{
  "model": "self-supervised image encoder",
  "dataset": "capsule endoscopy frames (Kvasir-Capsule)",
  "train_examples": 42238,
  "image_size": 32,
  "crop_scale_min": 0.3,
  "horizontal_flip": false,
  "translate": 0.12,
  "color_jitter": 0.6,
  "cutout": 0.4,
  "method": "byol",
  "arch": "vit",
  "norm": "layernorm",
  "norm_position": "pre",
  "activation": "gelu",
  "mlp_ratio": 2,
  "head_dim": 64,
  "fused_qkv": false,
  "bias": "none",
  "qk_norm": true,
  "layer_scale_init": 0.1,
  "parallel_block": false,
  "dropout": 0.05,
  "inner_norm": false,
  "drop_path": 0.05,
  "patch_size": [4, 4],
  "conv_stem": true,
  "layers": 14,
  "width": 320,
  "positions": "learned",
  "pooling": "mean",
  "projector_hidden": 1024,
  "projector_out": 128,
  "projector_hidden_layers": 2,
  "target_momentum": 0.99,
  "init": "kaiming_normal",
  "residual_init": "none",
  "optimizer": "soap",
  "beta2": 0.95,
  "lr": 0.001,
  "beta1": 0.95,
  "shampoo_beta": 0.95,
  "eps": 1e-08,
  "precondition_frequency": 50,
  "max_precond_dim": 1536,
  "one_sided": true,
  "adamw_lr_other_params": 0.0019,
  "grad_clip": 1.0,
  "l1_shrink": 0.03,
  "steps": 7300,
  "batch_size": 64,
  "epochs": 11.1,
  "lr_schedule": "cosine",
  "final_lr_fraction": 0.1,
  "warmup_steps": 360,
  "weight_decay": 0.4,
  "adamw_weight_decay_other_params": 0.01
}
Rows from block 7 of a small self-supervised image encoder, named by matrix and row number. Rows with one number belong to one neuron. Each number is 128 + 24 x the weight over its row's rms, rounded and kept within 0 to 255. All counts start at 0. Numbers have three digits each.
Before each neuron's rows are labels from the 100 images, of 14976, where the neuron reaches its highest value: "top examples" is what is common among them. Only what is clearly more common there than usual is listed. The data: capsule endoscopy frames (Kvasir-Capsule).
# fc1: MLP up (model.blocks.7.mlp.fc1.weight, 640x320), inputs 107-213
# fc2: MLP down (model.blocks.7.mlp.fc2.weight, 320x640, transposed), outputs 107-213

top examples: finding: ileocecal valve
fc1.488:131129129132119127130126209129124126128116150131129132122211120000071122128128098123129129125172130128103129124127192109115133129119143123132123120128115123129134155046138165147119129138143130116125130096128126123129127131117131122125118128125143109126133129020134121126100176163127132141121128125136133139132114127129085
fc2.488:126128126113101126128128130093129124131126072129143126127255128127131129122128131121126128130128112149133128067132127130139129128128127127133127127125128125133129128147132127000183136133131125122130154131129128117123128123132128066130136136125142126129128127129123129123124223000126126127129130124128125059123129127126129

top examples: finding: ileocecal valve
fc1.502:130124129128000130255132138127124129132128124126203129167111129129125126132128129126139128128128127130121130132136123165132125131106131128132116128157138128123126129173114134129193131127123136134135133000126131128124128131127124128163123121131129130126136131130127128129129127125128127125130124135129130055140128127130126
fc2.502:130129125122000128127127136130118130135123137130132128130157129127130134135129128128134127129129147123132128132125130134127131135128118132128129122130128128135113128130151129109135126130127128140130130107135128150120127131135127142130128121129126128127134133132127125131130153129127129127130124120128138000089128127119129

top examples: finding: ileocecal valve
fc1.122:129132060136104125129127224132119126129114140130129132128183120064061128134130083122128128122176133125103128122132187123120129129118148121130203125130128131136122131029136135146126126131161130123125129102123126125128127129102131119127122136123182116129135128071133122126115154121103133130118133132136139136133124128130094
fc2.122:127134124071126128128128142116125128132126054127129119129255128127127130125128131126128128126128104140130128095136129133148108129122125130129128127120127126131124128170233127118230141131132127124130159129131128119118127117142128129131137125124141128126134127118121128126122255060124129115129127118125127112131128128129128

top examples: finding: pylorus
fc1.215:128129065143127131127127200127128128130108129127255125129199128118000123145112131130127130132127129133129131133129143128128126193074128129128128123127126128129121130125127129123126130123122120126131124131130117125129131128140127120133128141135136255129078179096126128131130121125123130131124146134145125132126122129128128
fc2.215:128127128112146127128128116120120116133125128146118123128232128127126138134128127133131127135128133127135130180130126131126120130128125132128126121128127125134255129132140130114135126130128128133129142120132128128126126128142128128130130125127117125124131130122109127130125163124116129127136120118128136060145128125121129

top examples: finding: blood fresh
fc1.433:128133063131126128139119199127125128133124129127255124111181126111000125129105129129124129135128129129132129130129135128128126143093128128128240124128128127128127132122127129143146128113126112128128125129132118125128129130139128133127128132136145255129126135074127125132128128126127131128124131135151094131126120130130125
fc2.433:128128128000137127128128086127121123130126126133126127129246129126127134134128127134130128134128132130132129140130128128128115130128126132129127122125128127131188129131134129123129126129128128131129137119134128129128127127139128127128130124130112128126130128125119126131127245126121127125134123126128133114135128126127129

top examples: finding: ileocecal valve
fc1.590:127127123134039123131128248130127124127118150136128129133157121065039132132132091124097134123139130123096127114126140082123130131114146116127126113065129127128136131000144153157124127133150120118121129090129124122125125130112129128126115131115193103133133130016133120123072162149126140129095133128144133139132107129130104
fc2.590:127127118091130127126128152075130129140126102145128127130255128127130132130130131111132128130128110159137129052141129131137129179127121131129128120133124128132116128171137128124135136132135126119130179127134128133125127106139128143129135119129150124128131126127126125125125129000122129135129128121120131082150128127125128

top examples: finding: pylorus
fc1.156:128130116128128129128131201127123128139124132130243125131186124117000129141124128130120129128127129134125133128127133127124127221055132128125124127127128128129122128126122128123132129120128129129115126128129112116131132134140129117131130139128133195127070127111129128137122129126127130128126159133146117135128132129128127
fc2.156:128127127109147128127128122127117112000123131151117124130200128127128141017128127138134127132128140126135128138129125136129118133127121133126127119127128125134255128129147130109136125129130128136130158118135128128125126126140128126128130122128123123123134131124121123129127255126122127127137119117128142068131128126124129

top examples: finding: ileocecal valve
fc1.12:133128079134119123128118255128127126114123144130130133097160125124092128133128099126129129127148130125104126122128165126123131127121132122128185126132122122124123128044140190143118128138147131126123128011128127124128128134119130126125121128126162120118134129070131124114120170125128133161111133114136134131134119127130098
fc2.12:127128125097107127127128133115129127140127075135154128127255127127129128131128131123127128131127117138131128070132126130130103128128127128133127128128127125131129128148128127000145133130128127122129135128130128126128128123130129137129130133128142127129126127126128128125125120057128126129128126120127126120139128128128129

top examples: finding: ileocecal valve
fc1.240:128127129131073128126127131129127123116124125130129128131222129130069123127129123127112113128145128120105119128119197109117125132112134111131121129148121129128140129053128135118125139144157128130121129108135128128127124128120135139120115131121126114130122132086128125125130189124091129141081133126132152163133117131104118
fc2.240:128143128123133127127128134098128130124126128127128130130143128130130128131128128118127128127128102134128128097140131131139130140129125131127128124119127128127124128159129128123144132128128128120129150121129128128125128123135128133129135129127129128128132127128130128128129123123129130134127130129114128075137128128128128

top examples: finding: pylorus
fc1.529:130144127125145130128131202126125128136122127126254126131181122123000130127124125128124127128130130136123134127134159129122128161076129128126125124127128128131127116126111126129130128126127119124120151124131106121129128143140126109129126137144129229136121128132128126132127122125124127128126146129137140146127128127128124
fc2.529:129137128101146127128128111132115118128124128171113114128248128126128142136128127136132128137128136129138129170131128136128117129127122134132127119122128120141255128137140131113124126131129129135127137115130128127124126128143128128129129115126119125123130131123116128130123255124108126126142117111125144052129129126123129

top examples: finding: blood fresh
fc1.580:120127124131122124130129129130136127140131130156182131000141112128111137109139120145129142123129127125134129228126122135133130131127135128122125129120127125133114138133168128146130126058112128030128129129137121137131127129050128207149125131101170124139139124093136119110144131128104134139113134084129128123123136126128114
fc2.580:128143129155157129127128129121120128127129146128088144152089128128133123152135127155128128131128054122129128000123121208089123101123125126140128169113128114128150128133085129117033128126128129122129120129132128129131128119125128000123125124132129130129166128128109128098124059104128114128125123123121155143145128128127128

top examples: finding: ileocecal valve
fc1.626:144128128132083125138116191130127124128127201130124128126201124130000128127133120124124131125131129116125126123126127106126123127124132120129255125128119127132126130108138147139130121146133128127126129119128128125124131132125130139127124127154150107080132128000130120128123164127128134130121119129130113129129127138130087
fc2.626:127127126123126125128128217123128128130125095127128124128207128129127132128128131118128128127128118139131129062131129130130122135127125129128127126124128127129128129135128128128154131130131126132131134129129128129128127127137128128130131130126131125128129128120125128126127146027126129121129127123126127101135129127127128

top examples: finding: pylorus; finding: ileocecal valve
fc1.522:127129092128128131129131189127125128130127130124223124128147128127000121130127128132119129128126128129127125133128129129128128196007132127127126126136129128128121117167125128121136127128129130131127126124127120119131129133153127127129135134128129253127070156096128128133127127120127128127128155129146119131128129128128128
fc2.522:129128127119138128128128127129122121000126129132119125129163128128127134131128128132132128133128134128130129161132129131128124127128126129131128125128128126131223128129135128128125127127128128134128128120133128128126127128134128127128129125129124126125129128126120126129127194129123129128133123122128134130122128127127128

top examples: finding: pylorus
fc1.225:129132123119145126177116122130124137131142136133122131129108089128158139071135118114188124113136127101086132127127128096128126128103140124125117138103123136145131146145146123138009118084109116109134153121131120115140132139112127128145127134160170119142134129195130120147127244139140161158138123134115109071127133114127125
fc2.225:130157129188118128127128117188113128118127108135129127126116127128128127063127128136129128141128130118128127089112142067132129109116115128127128127133128128128128128137109127139205122131131145127128140060129128132126128131129133123128127128127138128128129128092121128125124123129128126109128126116141133153136129128127128

top examples: finding: blood fresh
fc1.82:128137076142127130140126180128125129137126129127255125129246125110000125133118128128126128132129131131130130128130156128128128152101130128127163122119125127129125128116125129145132127122122107128129125130131110123128130128134128119128128133141136255131128139096126129133129125127125127127125138128141123129126123129128126
fc2.82:128128128070135128128128104125122124131127126141121126128235128127125135134128127130130128130128131130131128163129128130128124129128127131128127122119128126131213128131134128122135126129128127132128135122132128129129127125138128128129133127127123127127128128121117125129125232125119127126134122123128133107138128126125128

top examples: finding: blood fresh
fc1.556:133126129092134128132129100128128129129130125130128121210171128140135147034128133129096123128128123124134130132131075129128125121126126123126128129126136131126124125126120122081129130142130125147136125129126128125122128127133127134123129129127075131133174128139148134148120142122149129122130128236118127220125128129127179
fc2.556:128127129226133128128128126134128130000128149110132130127108128128122131167123125071130128119128165128125128140128136059129134136128109130119128120130128141122123128124153128255229125128125127137128128128127128126131128139132127175131128141128125128128114128114123127126130150161128133119128128139125132019133128128129127

top examples: finding: ileocecal valve; finding: foreign body
fc1.301:129129112132068121132128247132125123128122143134125129128222117127037131130131105124114130124139129129111128155126136106124128129120150118128226122127128127142125136053142146143128123130147129120123129096129128124127128129118129129129119128122192108137141129000136122127110158123126130129123128130134133131129129128129099
fc2.301:128126122112135125128128157110127130133123062130127126128255127126127133102128132119130127127128110148135128000134127133130101164125121131128126120116126124132126129142132128126147130132135125134132186128131128130127126112146128140133137123124137120125127128120122128123123229050121129122130123116127128113146130127126128

top examples: finding: ileocecal valve
fc1.113:130133136128168129128124133128127134127122136119137127124142125122137129128126126129130129128145131131111132129125225135118129136122133128128114123126110111123128129126132141124098137126136128116113133080127128124138128132124130089123127121151130121101122130135078134126128128131127108231127127000128131128130178120128126
fc2.113:127127130128084128129127129127127123129128092135132127127128127128129128130128129140126129129128127128126128127115129125130129102125122128129128131135128129130101129060123128000142129129126127124127138125128128129127128127132128000130128128128136128129132127129127129128129119138130137127127128125129119126121129128131128

top examples: finding: ileocecal valve
fc1.632:137126231129059127150128130118125128133128120122127122157127130130132125126128130128127128128126128127104128204137129154146128128112129130130130122164134128122139127216122128131230128127126159135180130065127132129111133133126135129176124120139132127124125132132125133131126119127130123124131125128130120127139128128127126
fc2.632:128186125000133124129128105132124129129126143128126131130129131128129133122129129128130128113129133128131129200126125135132130137128111130128128119130127126124134128129156134124133126129120129149133127107132129140125128123133128128128128114128120124125137132128125132168127149127119128124127129128127129000025128128121130

top examples: finding: pylorus
fc1.594:125133077144127128127130200129126128134103133129255125129169128110000129128126129129119129131128131134127128128128138124121130175060127129128127126129127126130127129127126130125127128124128127125128124136130119123130129126140128121134128133129139226130106128081130125130128124125125132141123129134161129140126128130129126
fc2.594:128127129114145128127128111128117119108126133146123127129235128127128136130128127128131127130129134127135129144129130131127117131128125133128127124119128126132244128131142130116127126129129129133129129117132128128126127128138128127128128122128122126125133129124124125130128255127123127127135122120128141125132128126121128

top examples: finding: ileocecal valve
fc1.323:141134132127255131124115124127128132129126133115130126131116118127142122117125130123128124132154129131116133129133181167128112124126128134176187117119126129129123119126125129158106152126127129128091133109124129130138127134127125091118128122157103154102101133146124133139127130127131117219135117136117112128125127125124130
fc2.323:127128130138000129129126128130111125127129075134137120124124124128129125130127129126127128129127127121120127135120139124127133081126128126130128138138128129131108128125113127000189123133128124125126134128124128119127129132128128116132124130127134129130124128128131132125127120255128127113128128109129120122122128128129127

top examples: finding: ileocecal valve
fc1.164:132132134127161132128112122129131141128125129115140121143111123126144116141119129121126126134129133132126131139135182126129127122126128127125124122124117128122129120119130126127054133127141120130128129131128132128132127135163128100121128117159128130114090131255119145142146123129133121136131116136124108126130200125132197
fc2.164:125124131133058128132128110126124128137128116128145125126130126130128128130128129136124128128128140126123128124064127095117130115125122127125126128157128133127120128015124126012226128127129126122126128124125128125130128145128128026132130130129132130129128126128165132076127115167128161121126130131132115122113128129132127

top examples: finding: ileocecal valve
fc1.155:132128126133040121131128171135126120124120141135120128133137122126000130130134105122114130120133129117110126114126127088120132129117140115128199122138129128136134131028145179157128111128160128121120129096128122125121127129110130134126117128121180104135132129000138120128112163137126140132122131130137150139128125128126113
fc2.155:127128124110136125128128237117129130138123126143126128131255128128131135127129130116133127128128107153137129066131133133140124139127118131128126119109126127128118128168131130128153131131135125129131182120136128133125126113141128146128138128126131126125170128125126130126126159000124128126130125125216130104156128127125129

top examples: finding: pylorus
fc1.303:126132089127125129124132168134124127129108128124227124130204127126000121128117129131128130130125129135127131129127137123128127223060130129128126123130127127128121127125120127126128129110131124133128123123128120124130131130128128116129130137133130255132102127102126127131125111124125128169127164127141132136128135128127129
fc2.303:129128128114180128128127121128122115000125130153119124128219128127128138129128127130132128130128135127133129148131128135129117126128125131129127119123128126133255128131150128123129125129128128134130130117133128127124127128144128128130129111129120122123130128123116125130126207129125127128137118117127146100148128127124128

top examples: finding: ileocecal valve
fc1.35:129128127000121125130128128128139120121128127139127133129128124132115130106147122122129131127129129128125126196123125123125147128128170125128125131127123128132128134141134130255129122127115142125129132138129119123128131127123128132147123132121129126154142117119123119127122157134129143188123132111131127139129125129128106
fc2.35:129129128255160128128129165147126121122128124130107129131124128127126129128128128126131127132128091122127128047128134134127134115123048130128132125109128123130135128129118129114128120129129128128132137096128128135122128127133128131129129118128129128128155128117134127134128177139124128128129122113128141075138128128131128

top examples: finding: ileocecal valve
fc1.136:130128128119000132170128129114120127131131122125130129144115128131128127162128132127137127124128126130123127164132127246132083125124132129133128127174135141128125069155117132129222133126119131134195137042124130130125128132128128128151123121133131131123126153131125138128127126126132125127131122128129121111133128128130118
fc2.136:129196127021000128127127133128122128121125132128127128129131129127128133129128128129130128128129134128129128245128127134130123134128117131128128123128128128129124128137136128129122126129128128133129156120131128131128128129130128137129130125128129127126134130127126125131129141128128128130128127126126133048080128127123128

top examples: finding: pylorus
fc1.454:128131087128128128131123215125125129135130132128255126101175128115000127163059129128126130129128129131130131131129136129128127152109128129128134124126128128129127129126126129127188128123122128127121125136130113124128128129153128123133128132137147255130121157112132128136128125124125129128126139135141106130126123130132126
fc2.454:128127129117139127128128050130120122061126126136122125129226128127128135130128127131130128131128131128132128151129128131128122132128127132128127123128128127132164128133132128122130126129128127131129138120132128130127127124137128127129130118129124128125130129124120125130127255128125127126134122123129131119133128127126128

top examples: finding: pylorus
fc1.334:123130129110129128128136185125114127127119128125202128132174124126000129127126129129138129127126122140119132137135133125128128174109134130125110128127134128140119115142107097118119128123130129135129133157126125126135139127161127043139134132134127183136045123136128127132128123126127121140135155124135137129127133119127131
fc2.334:129133128115180128127127120144122119101123128146115106127152126127126133120133129135131127123128131128129128154131122135130122122126120130127125123128128125137255128128144129129140126126128127134129133121129128126125127126139128128132130124123124124125131129125110132133127255129122130122132120116124126136131129127130129

top examples: finding: pylorus
fc1.137:096128142153128132127130167133123128130129132145139127111131112115124137136129123131139135130129132126135125121127130118128139132140129123115132128148123127135151138124128135123133128129112162115113142143131128130131128127120122127135127129113179128129142140110106117115127114132123141152119138088136135132127127133129115
fc2.137:128121128083127128132128129147130122126128126130119127133109128128130128000130131154128128140128100128129128148136129156122130134133122127141129152118128123129125128097136129111110131128135131128128126120128128137120128128128130115128124122133137128128131128159132128131131128123128126147127129116133128131124128128130128

top examples: finding: pylorus
fc1.213:130138136116128130128135132127125128140123127126230128130226124116000130127126127128128128125128131137119133133142165129175128129130138128123126125120123128134126131133114121128129131124128128134132146199125119127137133130151128004128125129138130140129102125135127128132128125127128116128128126124135139126128130125128128
fc2.213:128137127118141127128127110132126114134124110146123104126181127126127139112128130132130126126128130135129127139128128135132122124121124131122123119111128125137210128131145128127149126132128125149129140119128128123118127128149126124138130129124130125126141129123097133123131255128115131115135120122120127112134131127131128

top examples: finding: ileocecal valve
fc1.30:128101130117030112126129174123130136127125126130128127126139135126000107127122137137130109130132125128063128175125132158127131134113129128129115120231145126113119121143068128113255134118130127129134132082135127116128125134131128070185130133136131133128117131154129129130128123125124125126138126128131133157128118125124132
fc2.30:129255125116153128127126126134125119130124140144121127132146130127126137107129129131131128116129134126134128159123126131131122138128125130127128119125126126131171128127151131112109125129127129143131169111135128138121127127137128144127130119126113120125137133129113128133127170126127128127134123121130133000057128126128129

top examples: finding: ileocecal valve; finding: blood fresh
fc1.473:123128088132121120131126143135125119131122127137126131112241121127005132126132113128110132123165132128117126255124162125125128130120182119128122117127126125136145132116146136167129129132148130112112130079129126126128125130112131131127117130134136121136142125027137119125127163122128133133121131117138131128130133128128099
fc2.473:130139125121134126128128125116122118133124031127119127128125128126130131073128128128128128133128116132135127000122127135147091135123124129132127121117128124132123128163102128132152131130131126130133144128128128116112127121137128130129134130123134122126130129126110125127126255121109128116129122114131128113146131127128128

top examples: finding: blood fresh; finding: ileocecal valve
fc1.57:124126132000110127129127143129125124123133128130123124117137127128131138108135124117125131120138126123135124162130178131128137128146133125121137133151116144139143151152131121122157145126086130126124149161128116128134127136094127130148116128069122123157124070127133121128124147107124135158119166129142124181134133128123125
fc2.57:128135128255128128124128119152111128086128116128067126131098128127124127125128129126129128180128031128126128051126132154133124091128103129125131129105128125129141126140118131124154128129132124126128137179129128125115128121137128084129129129128176129129213127091058133132129162147128127131128128110125130121143128128134128

top examples: finding: blood fresh
fc1.618:127128128131084121132127187131128124129125132143125131102240125130082131124133115135105132123131129126128125255125123119127128128121158120131171116117129124131138133069159138159127126128134128119123128108130126126128124129120125155127117129123169111133136127000135122125125166124109129144121122124130127132128132127130110
fc2.618:128140125126132122128128137129125125132126104122127128129144128127128129121129129126128127123128116134135128000127128134135124132125125131131126123127127126125128128146123128129130130129131127127131134129128128129124127128136128129128132131123137122128125129131126127125128124124114126117129126123131128120145130127127128

top examples: finding: pylorus
fc1.552:126128131135118129127128122130125128130124127123133127111190129122026124129128113128132118127140131129125125123123210121124127126123139124130127128126118129132132128077128130124117134136135124124122135083125132129129122128118132121123120130137122117129130127129130128129132159126126124132120132129136147129126124128122103
fc2.552:128203126122112128126128129022125129117128117128128120127129126133129128136128130120127128126128101137127128126143128148136134126127131128115128125122128125129132128181119127123142136127128127119128137128127128111123128121128128131129139099126133132128136126123128129137124103072120128135128131125119119114116128130130128

top examples: finding: blood fresh
fc1.235:141128125000130128120127105122129129129124121127131127209127132119134122104127136129128124133127126131120129131118130132127128092130179128138127130109130130127120122128109128126117182168135105158140127131124136115128127133156127120111126130133061130131119136143117135136111143123138120127133126218119129255123115128124137
fc2.235:123085130236104127040127129128127126063128107122153127081128128128126130168128126077127128119128124128123128177133128120187158120129070129124128127149128132126119129130131128127193126128129126128128133114125128125133128137138128172131138128124129128129127126068135128128126129185124133128129131129128120000116127128129127

top examples: finding: blood fresh
fc1.395:098121145128117119130151128128126113129126128138121133123134121129097139124138117135121137128128127121134127255124124098126080133127141115111127110125128129135000230138150129161139126123131132125121126097133126139121128129117137162140115136119143123187138103124135116128125142124131134141111133127133127129128128125132135
fc2.395:129130127128156128128128129141127126129128133128122139130117128127083126127128128133129128131128120129128128000126118135127119128128125127136128121125128127126255128124090128113117125124131129128129112109129128135127128169125129128127127126128129128127139128129131125075128140133120131130127122116137132132140128128128128

top examples: finding: ileocecal valve
fc1.23:134139133119150129135116143129127129127124128115143114128079122122158174125120131130139129120147134132117140148135231135128124130124139132128129121112111125126130129128135127238075151102121130118108131130127132129154130136120148042128129123156132120102083130146131141129132124128122094224133113110000123126119156112127131
fc2.23:127128131153113128129128074123110122146128107128142127128139083128132129126128129189126128136128128122125128123087134127134128095124114128129128132140128128132074128050106128000177127129130126122127151116129128128119128133136127028133128125126135129128240128127117130070122112190128127116127128123131126125114128128131128

top examples: finding: pylorus
fc1.305:128118133118187127110144167126120124128119127129178133122169122127000130131126130130127128130125127136107135131124127131120133133143135128125095131124144124126123122137100121126130138126137132158132179118128119116131133125143126106130128139127124202136127131153128123128121108125129125118135127121134154165130133124128126
fc2.305:132134124115150129129128117128122116109120131164115122128123127127129137000128129137130125118128132134135127140130129130136116123127132134124126122109128126132230128134146129138121126129128128138131129112129128120124128141134128156128129128122126123127125133124111128132127255127119127124140119109128151059142130128129128

top examples: finding: pylorus
fc1.63:130125134108140130125132230122116127131121124123255126128193128128000130128124131132126128128126128133113133134129131129127128140122135128125121125120126128129119087130097096124127135127130129130134146118128107124132135132158126091129129144132126181136083127150128128133128116125126116150132129128136137153128127118127131
fc2.63:129133126111170127127127120129122116131121127171120118128161128126129138119128127131133127128128133132131128145129129135135123130127125133129127122123128126135255128134147128129129127131128128143129141116129128126122126124141128134132128122126125125126132131123109126129127237127121131125136116108122141033127130127129128

top examples: finding: pylorus
fc1.21:129110058135018118120135137128126122094130127134135133120199156119109128143133121126128120134133123116109113115104112122106138132127124116128114130159130128120133130106126159129122133213147130150121121123134123121092127137136134202126100132086121129137139129102131121116104156122129147132095147122130144149139118136118123
fc2.21:128124126109174126127128134098131128135128137130121127130171129128128128140128128122129128128128119132131129113143117130130126199132113130130128122125127128128116128131132128116128128127128129108130148127128128133128127118134128151125130130129124124128127128129128124129133139125128130134129128126122130053135127128126128

top examples: finding: ileocecal valve
fc1.341:118131127134132127130132127130127127127131130128125128053130113124126131146135123128133133125128130125133126074128127123129141129149128131120139130140125123130143134133128127091146114119106149120119129152138107130128131124079128132153130134109135126151144121048130116117130092135100135136125139112136133099132117130128109
fc2.341:128128128118152129129128130134152126129128122128074130157123128129129127045128130154130128133128052120128128131146131217122128134102124131127130119095128114130131128081125128182027129130131129130130127127130128129124128097129128117127125128129128128127134128144128127130138152115136098135126128128121133141156128128133128

top examples: finding: blood fresh
fc1.531:144130121050130130128128086128129127121122121127122109255129128142137122068127136129130123134127122129125130133129107126128116115125172128140129127111134129128121123128117125130075130147136109141141127130126132112125127129158127126113128127124094129130122128144119137153116130127159131127137123231122129255124122128128197
fc2.531:127127128137126128129128128200129126112129127128141120127131128128120133164124127095128128134128185128126128170131128120123128126128000129100128101138128139126121130128129124165245121128127128132128128116127128122121128140138128182134131135128115129123125128125122127121126155154140134123131128143126127000119128128129128

top examples: finding: pylorus
fc1.332:129141126124127129129131185126124128135125128128221124134213124123000122145127128129126130127128105134127132127126134130127127183073133128125122124127128128132122130127121127124170127126127128128129125126130114119132130134131127112136126140141134213135052128123129127136127120124124128129126152129140134134128128128129125
fc2.332:129128128113176125127127120131113117012125130164109120129255128127127143124129127133132128127129135128137129150131124138128120128126122134128127121127128122134255128131149132117131125129128125135130143115133128130125126128143128127128130110126121123122135131126101126133127218124116126125138120116125144082141128126125129

top examples: finding: pylorus
fc1.47:128128115132128132130124154123127129131110128124255126128169133126000124126127133131120128134128128132127132133128132129127127187064127128130124124124127125128124127128122129126150133122123126127130127132129108123128128129129128126140131141145130255133095173065130127133132126127123128128128128134135103135129123125130128
fc2.47:128127128118148128128128124132122123131126131140117125128172128127127136131128128129130128131128136128133129175129127131128122130128125130128127124115128125134231129131136131121130127129129128133129137117133128128126127126136128128129125122128122125126131129127108126129126245126119127128135123120128134000134128126124129

top examples: finding: ileocecal valve
fc1.285:132129129119000134158128128117146127130127119129129128152128128136130127129128129127131126126128128128123129177132128162133062125120131130132135127158129140128127121225120135132192135126121130134185135069123129130123130133125129127184115119131133129124125135128124131124126126127131126119130125130130128024133129126130127
fc2.285:128145127087000128127128130130122127129126131127130128129130128128129130130128128129128128128128132128129128255127128130129127131128118130128128126125128128128127128128134128126120127128128128132130163123130128130127128131129128133129128126127127128127137130129128128129129125128128128128128127127127130059088128128125128

top examples: finding: ileocecal valve
fc1.33:149149129128133118116112105127092132079117124109133118255108120142149096128118144092167112136118124133128129086133085105128134121117129137141114130109129130123129129128097124125073128128153101185147157143119135109132130127146129120106129101140097108073126147153111138153122122137122118125152103128053129221124112122127135
fc2.33:128121128127120128130128127255138125139128101128128124128158128128122134100124127110127128114128184127126128176134140117123130124125132128119128112134128146128080128082199125129177117129128128131127152110128128146134128135138127162137128111126123128128109128123121128129128147149138136128129128132127128094111128128128127

top examples: finding: blood fresh
fc1.243:128137072128126129135126193128124128137126129129255123129227126109000128138123128130124130131128130134129130128130145128125127143075129128127166123127127128130127129123125132128149128107127127126128123134131109122130129126151128119133127135134151231133113189072127126134128116126124130128124136138146131135127124130128125
fc2.243:128127129114137127128128120128120121131126127139121124128249128126124137134128127132130128131128132131133129134130130131126113130127127132131127121120128125134219129129138130118128125130129129134129139117133128128127126124141128129128131125127123125125129129124118125129126255127115128126135122122129134087142128126122128

top examples: finding: blood fresh
fc1.53:117126130072125132125129146134126116135127130153124133046135099128133136121140120135128141127128124123132125229126125123126135131128213120119126131073123127138134143129160129210136127092125135080115147121130119125133128129117096156133117129095255121134149108108137117105125132128128146168127136087132129129128129129131113
fc2.53:130133128158160128128128170149127129052125131127096135130114128128132127132128128127128127134128094128128128000133129139125122128126100129134130127119128125127150126134115129126095126125129129129128133114130128128123128112128128104127125127128128128128199128121131125130129132123117128129127124120134149135143128128127128

top examples: finding: ileocecal valve
fc1.465:137130081129123128129127140130124123127126128126130129120167125125072128128135085128131134125145130115119123125127173125126129129127138126127131127131122127139136132108128134131133127135128131121124135103128127127127127129117131194129124127129136108099139128000123122119123136128081132143123132093137140127129123131129048
fc2.465:128123127119129127131128157126129127133125085140128127128173128128129134127129129124129128125123123132132128122141142130124126122127117136127129126110128126131123128175120127124137131133132128123130150123128128125116128126136128136129130129128138128128124128142124125124132133121126127130130127122127127083141129127127128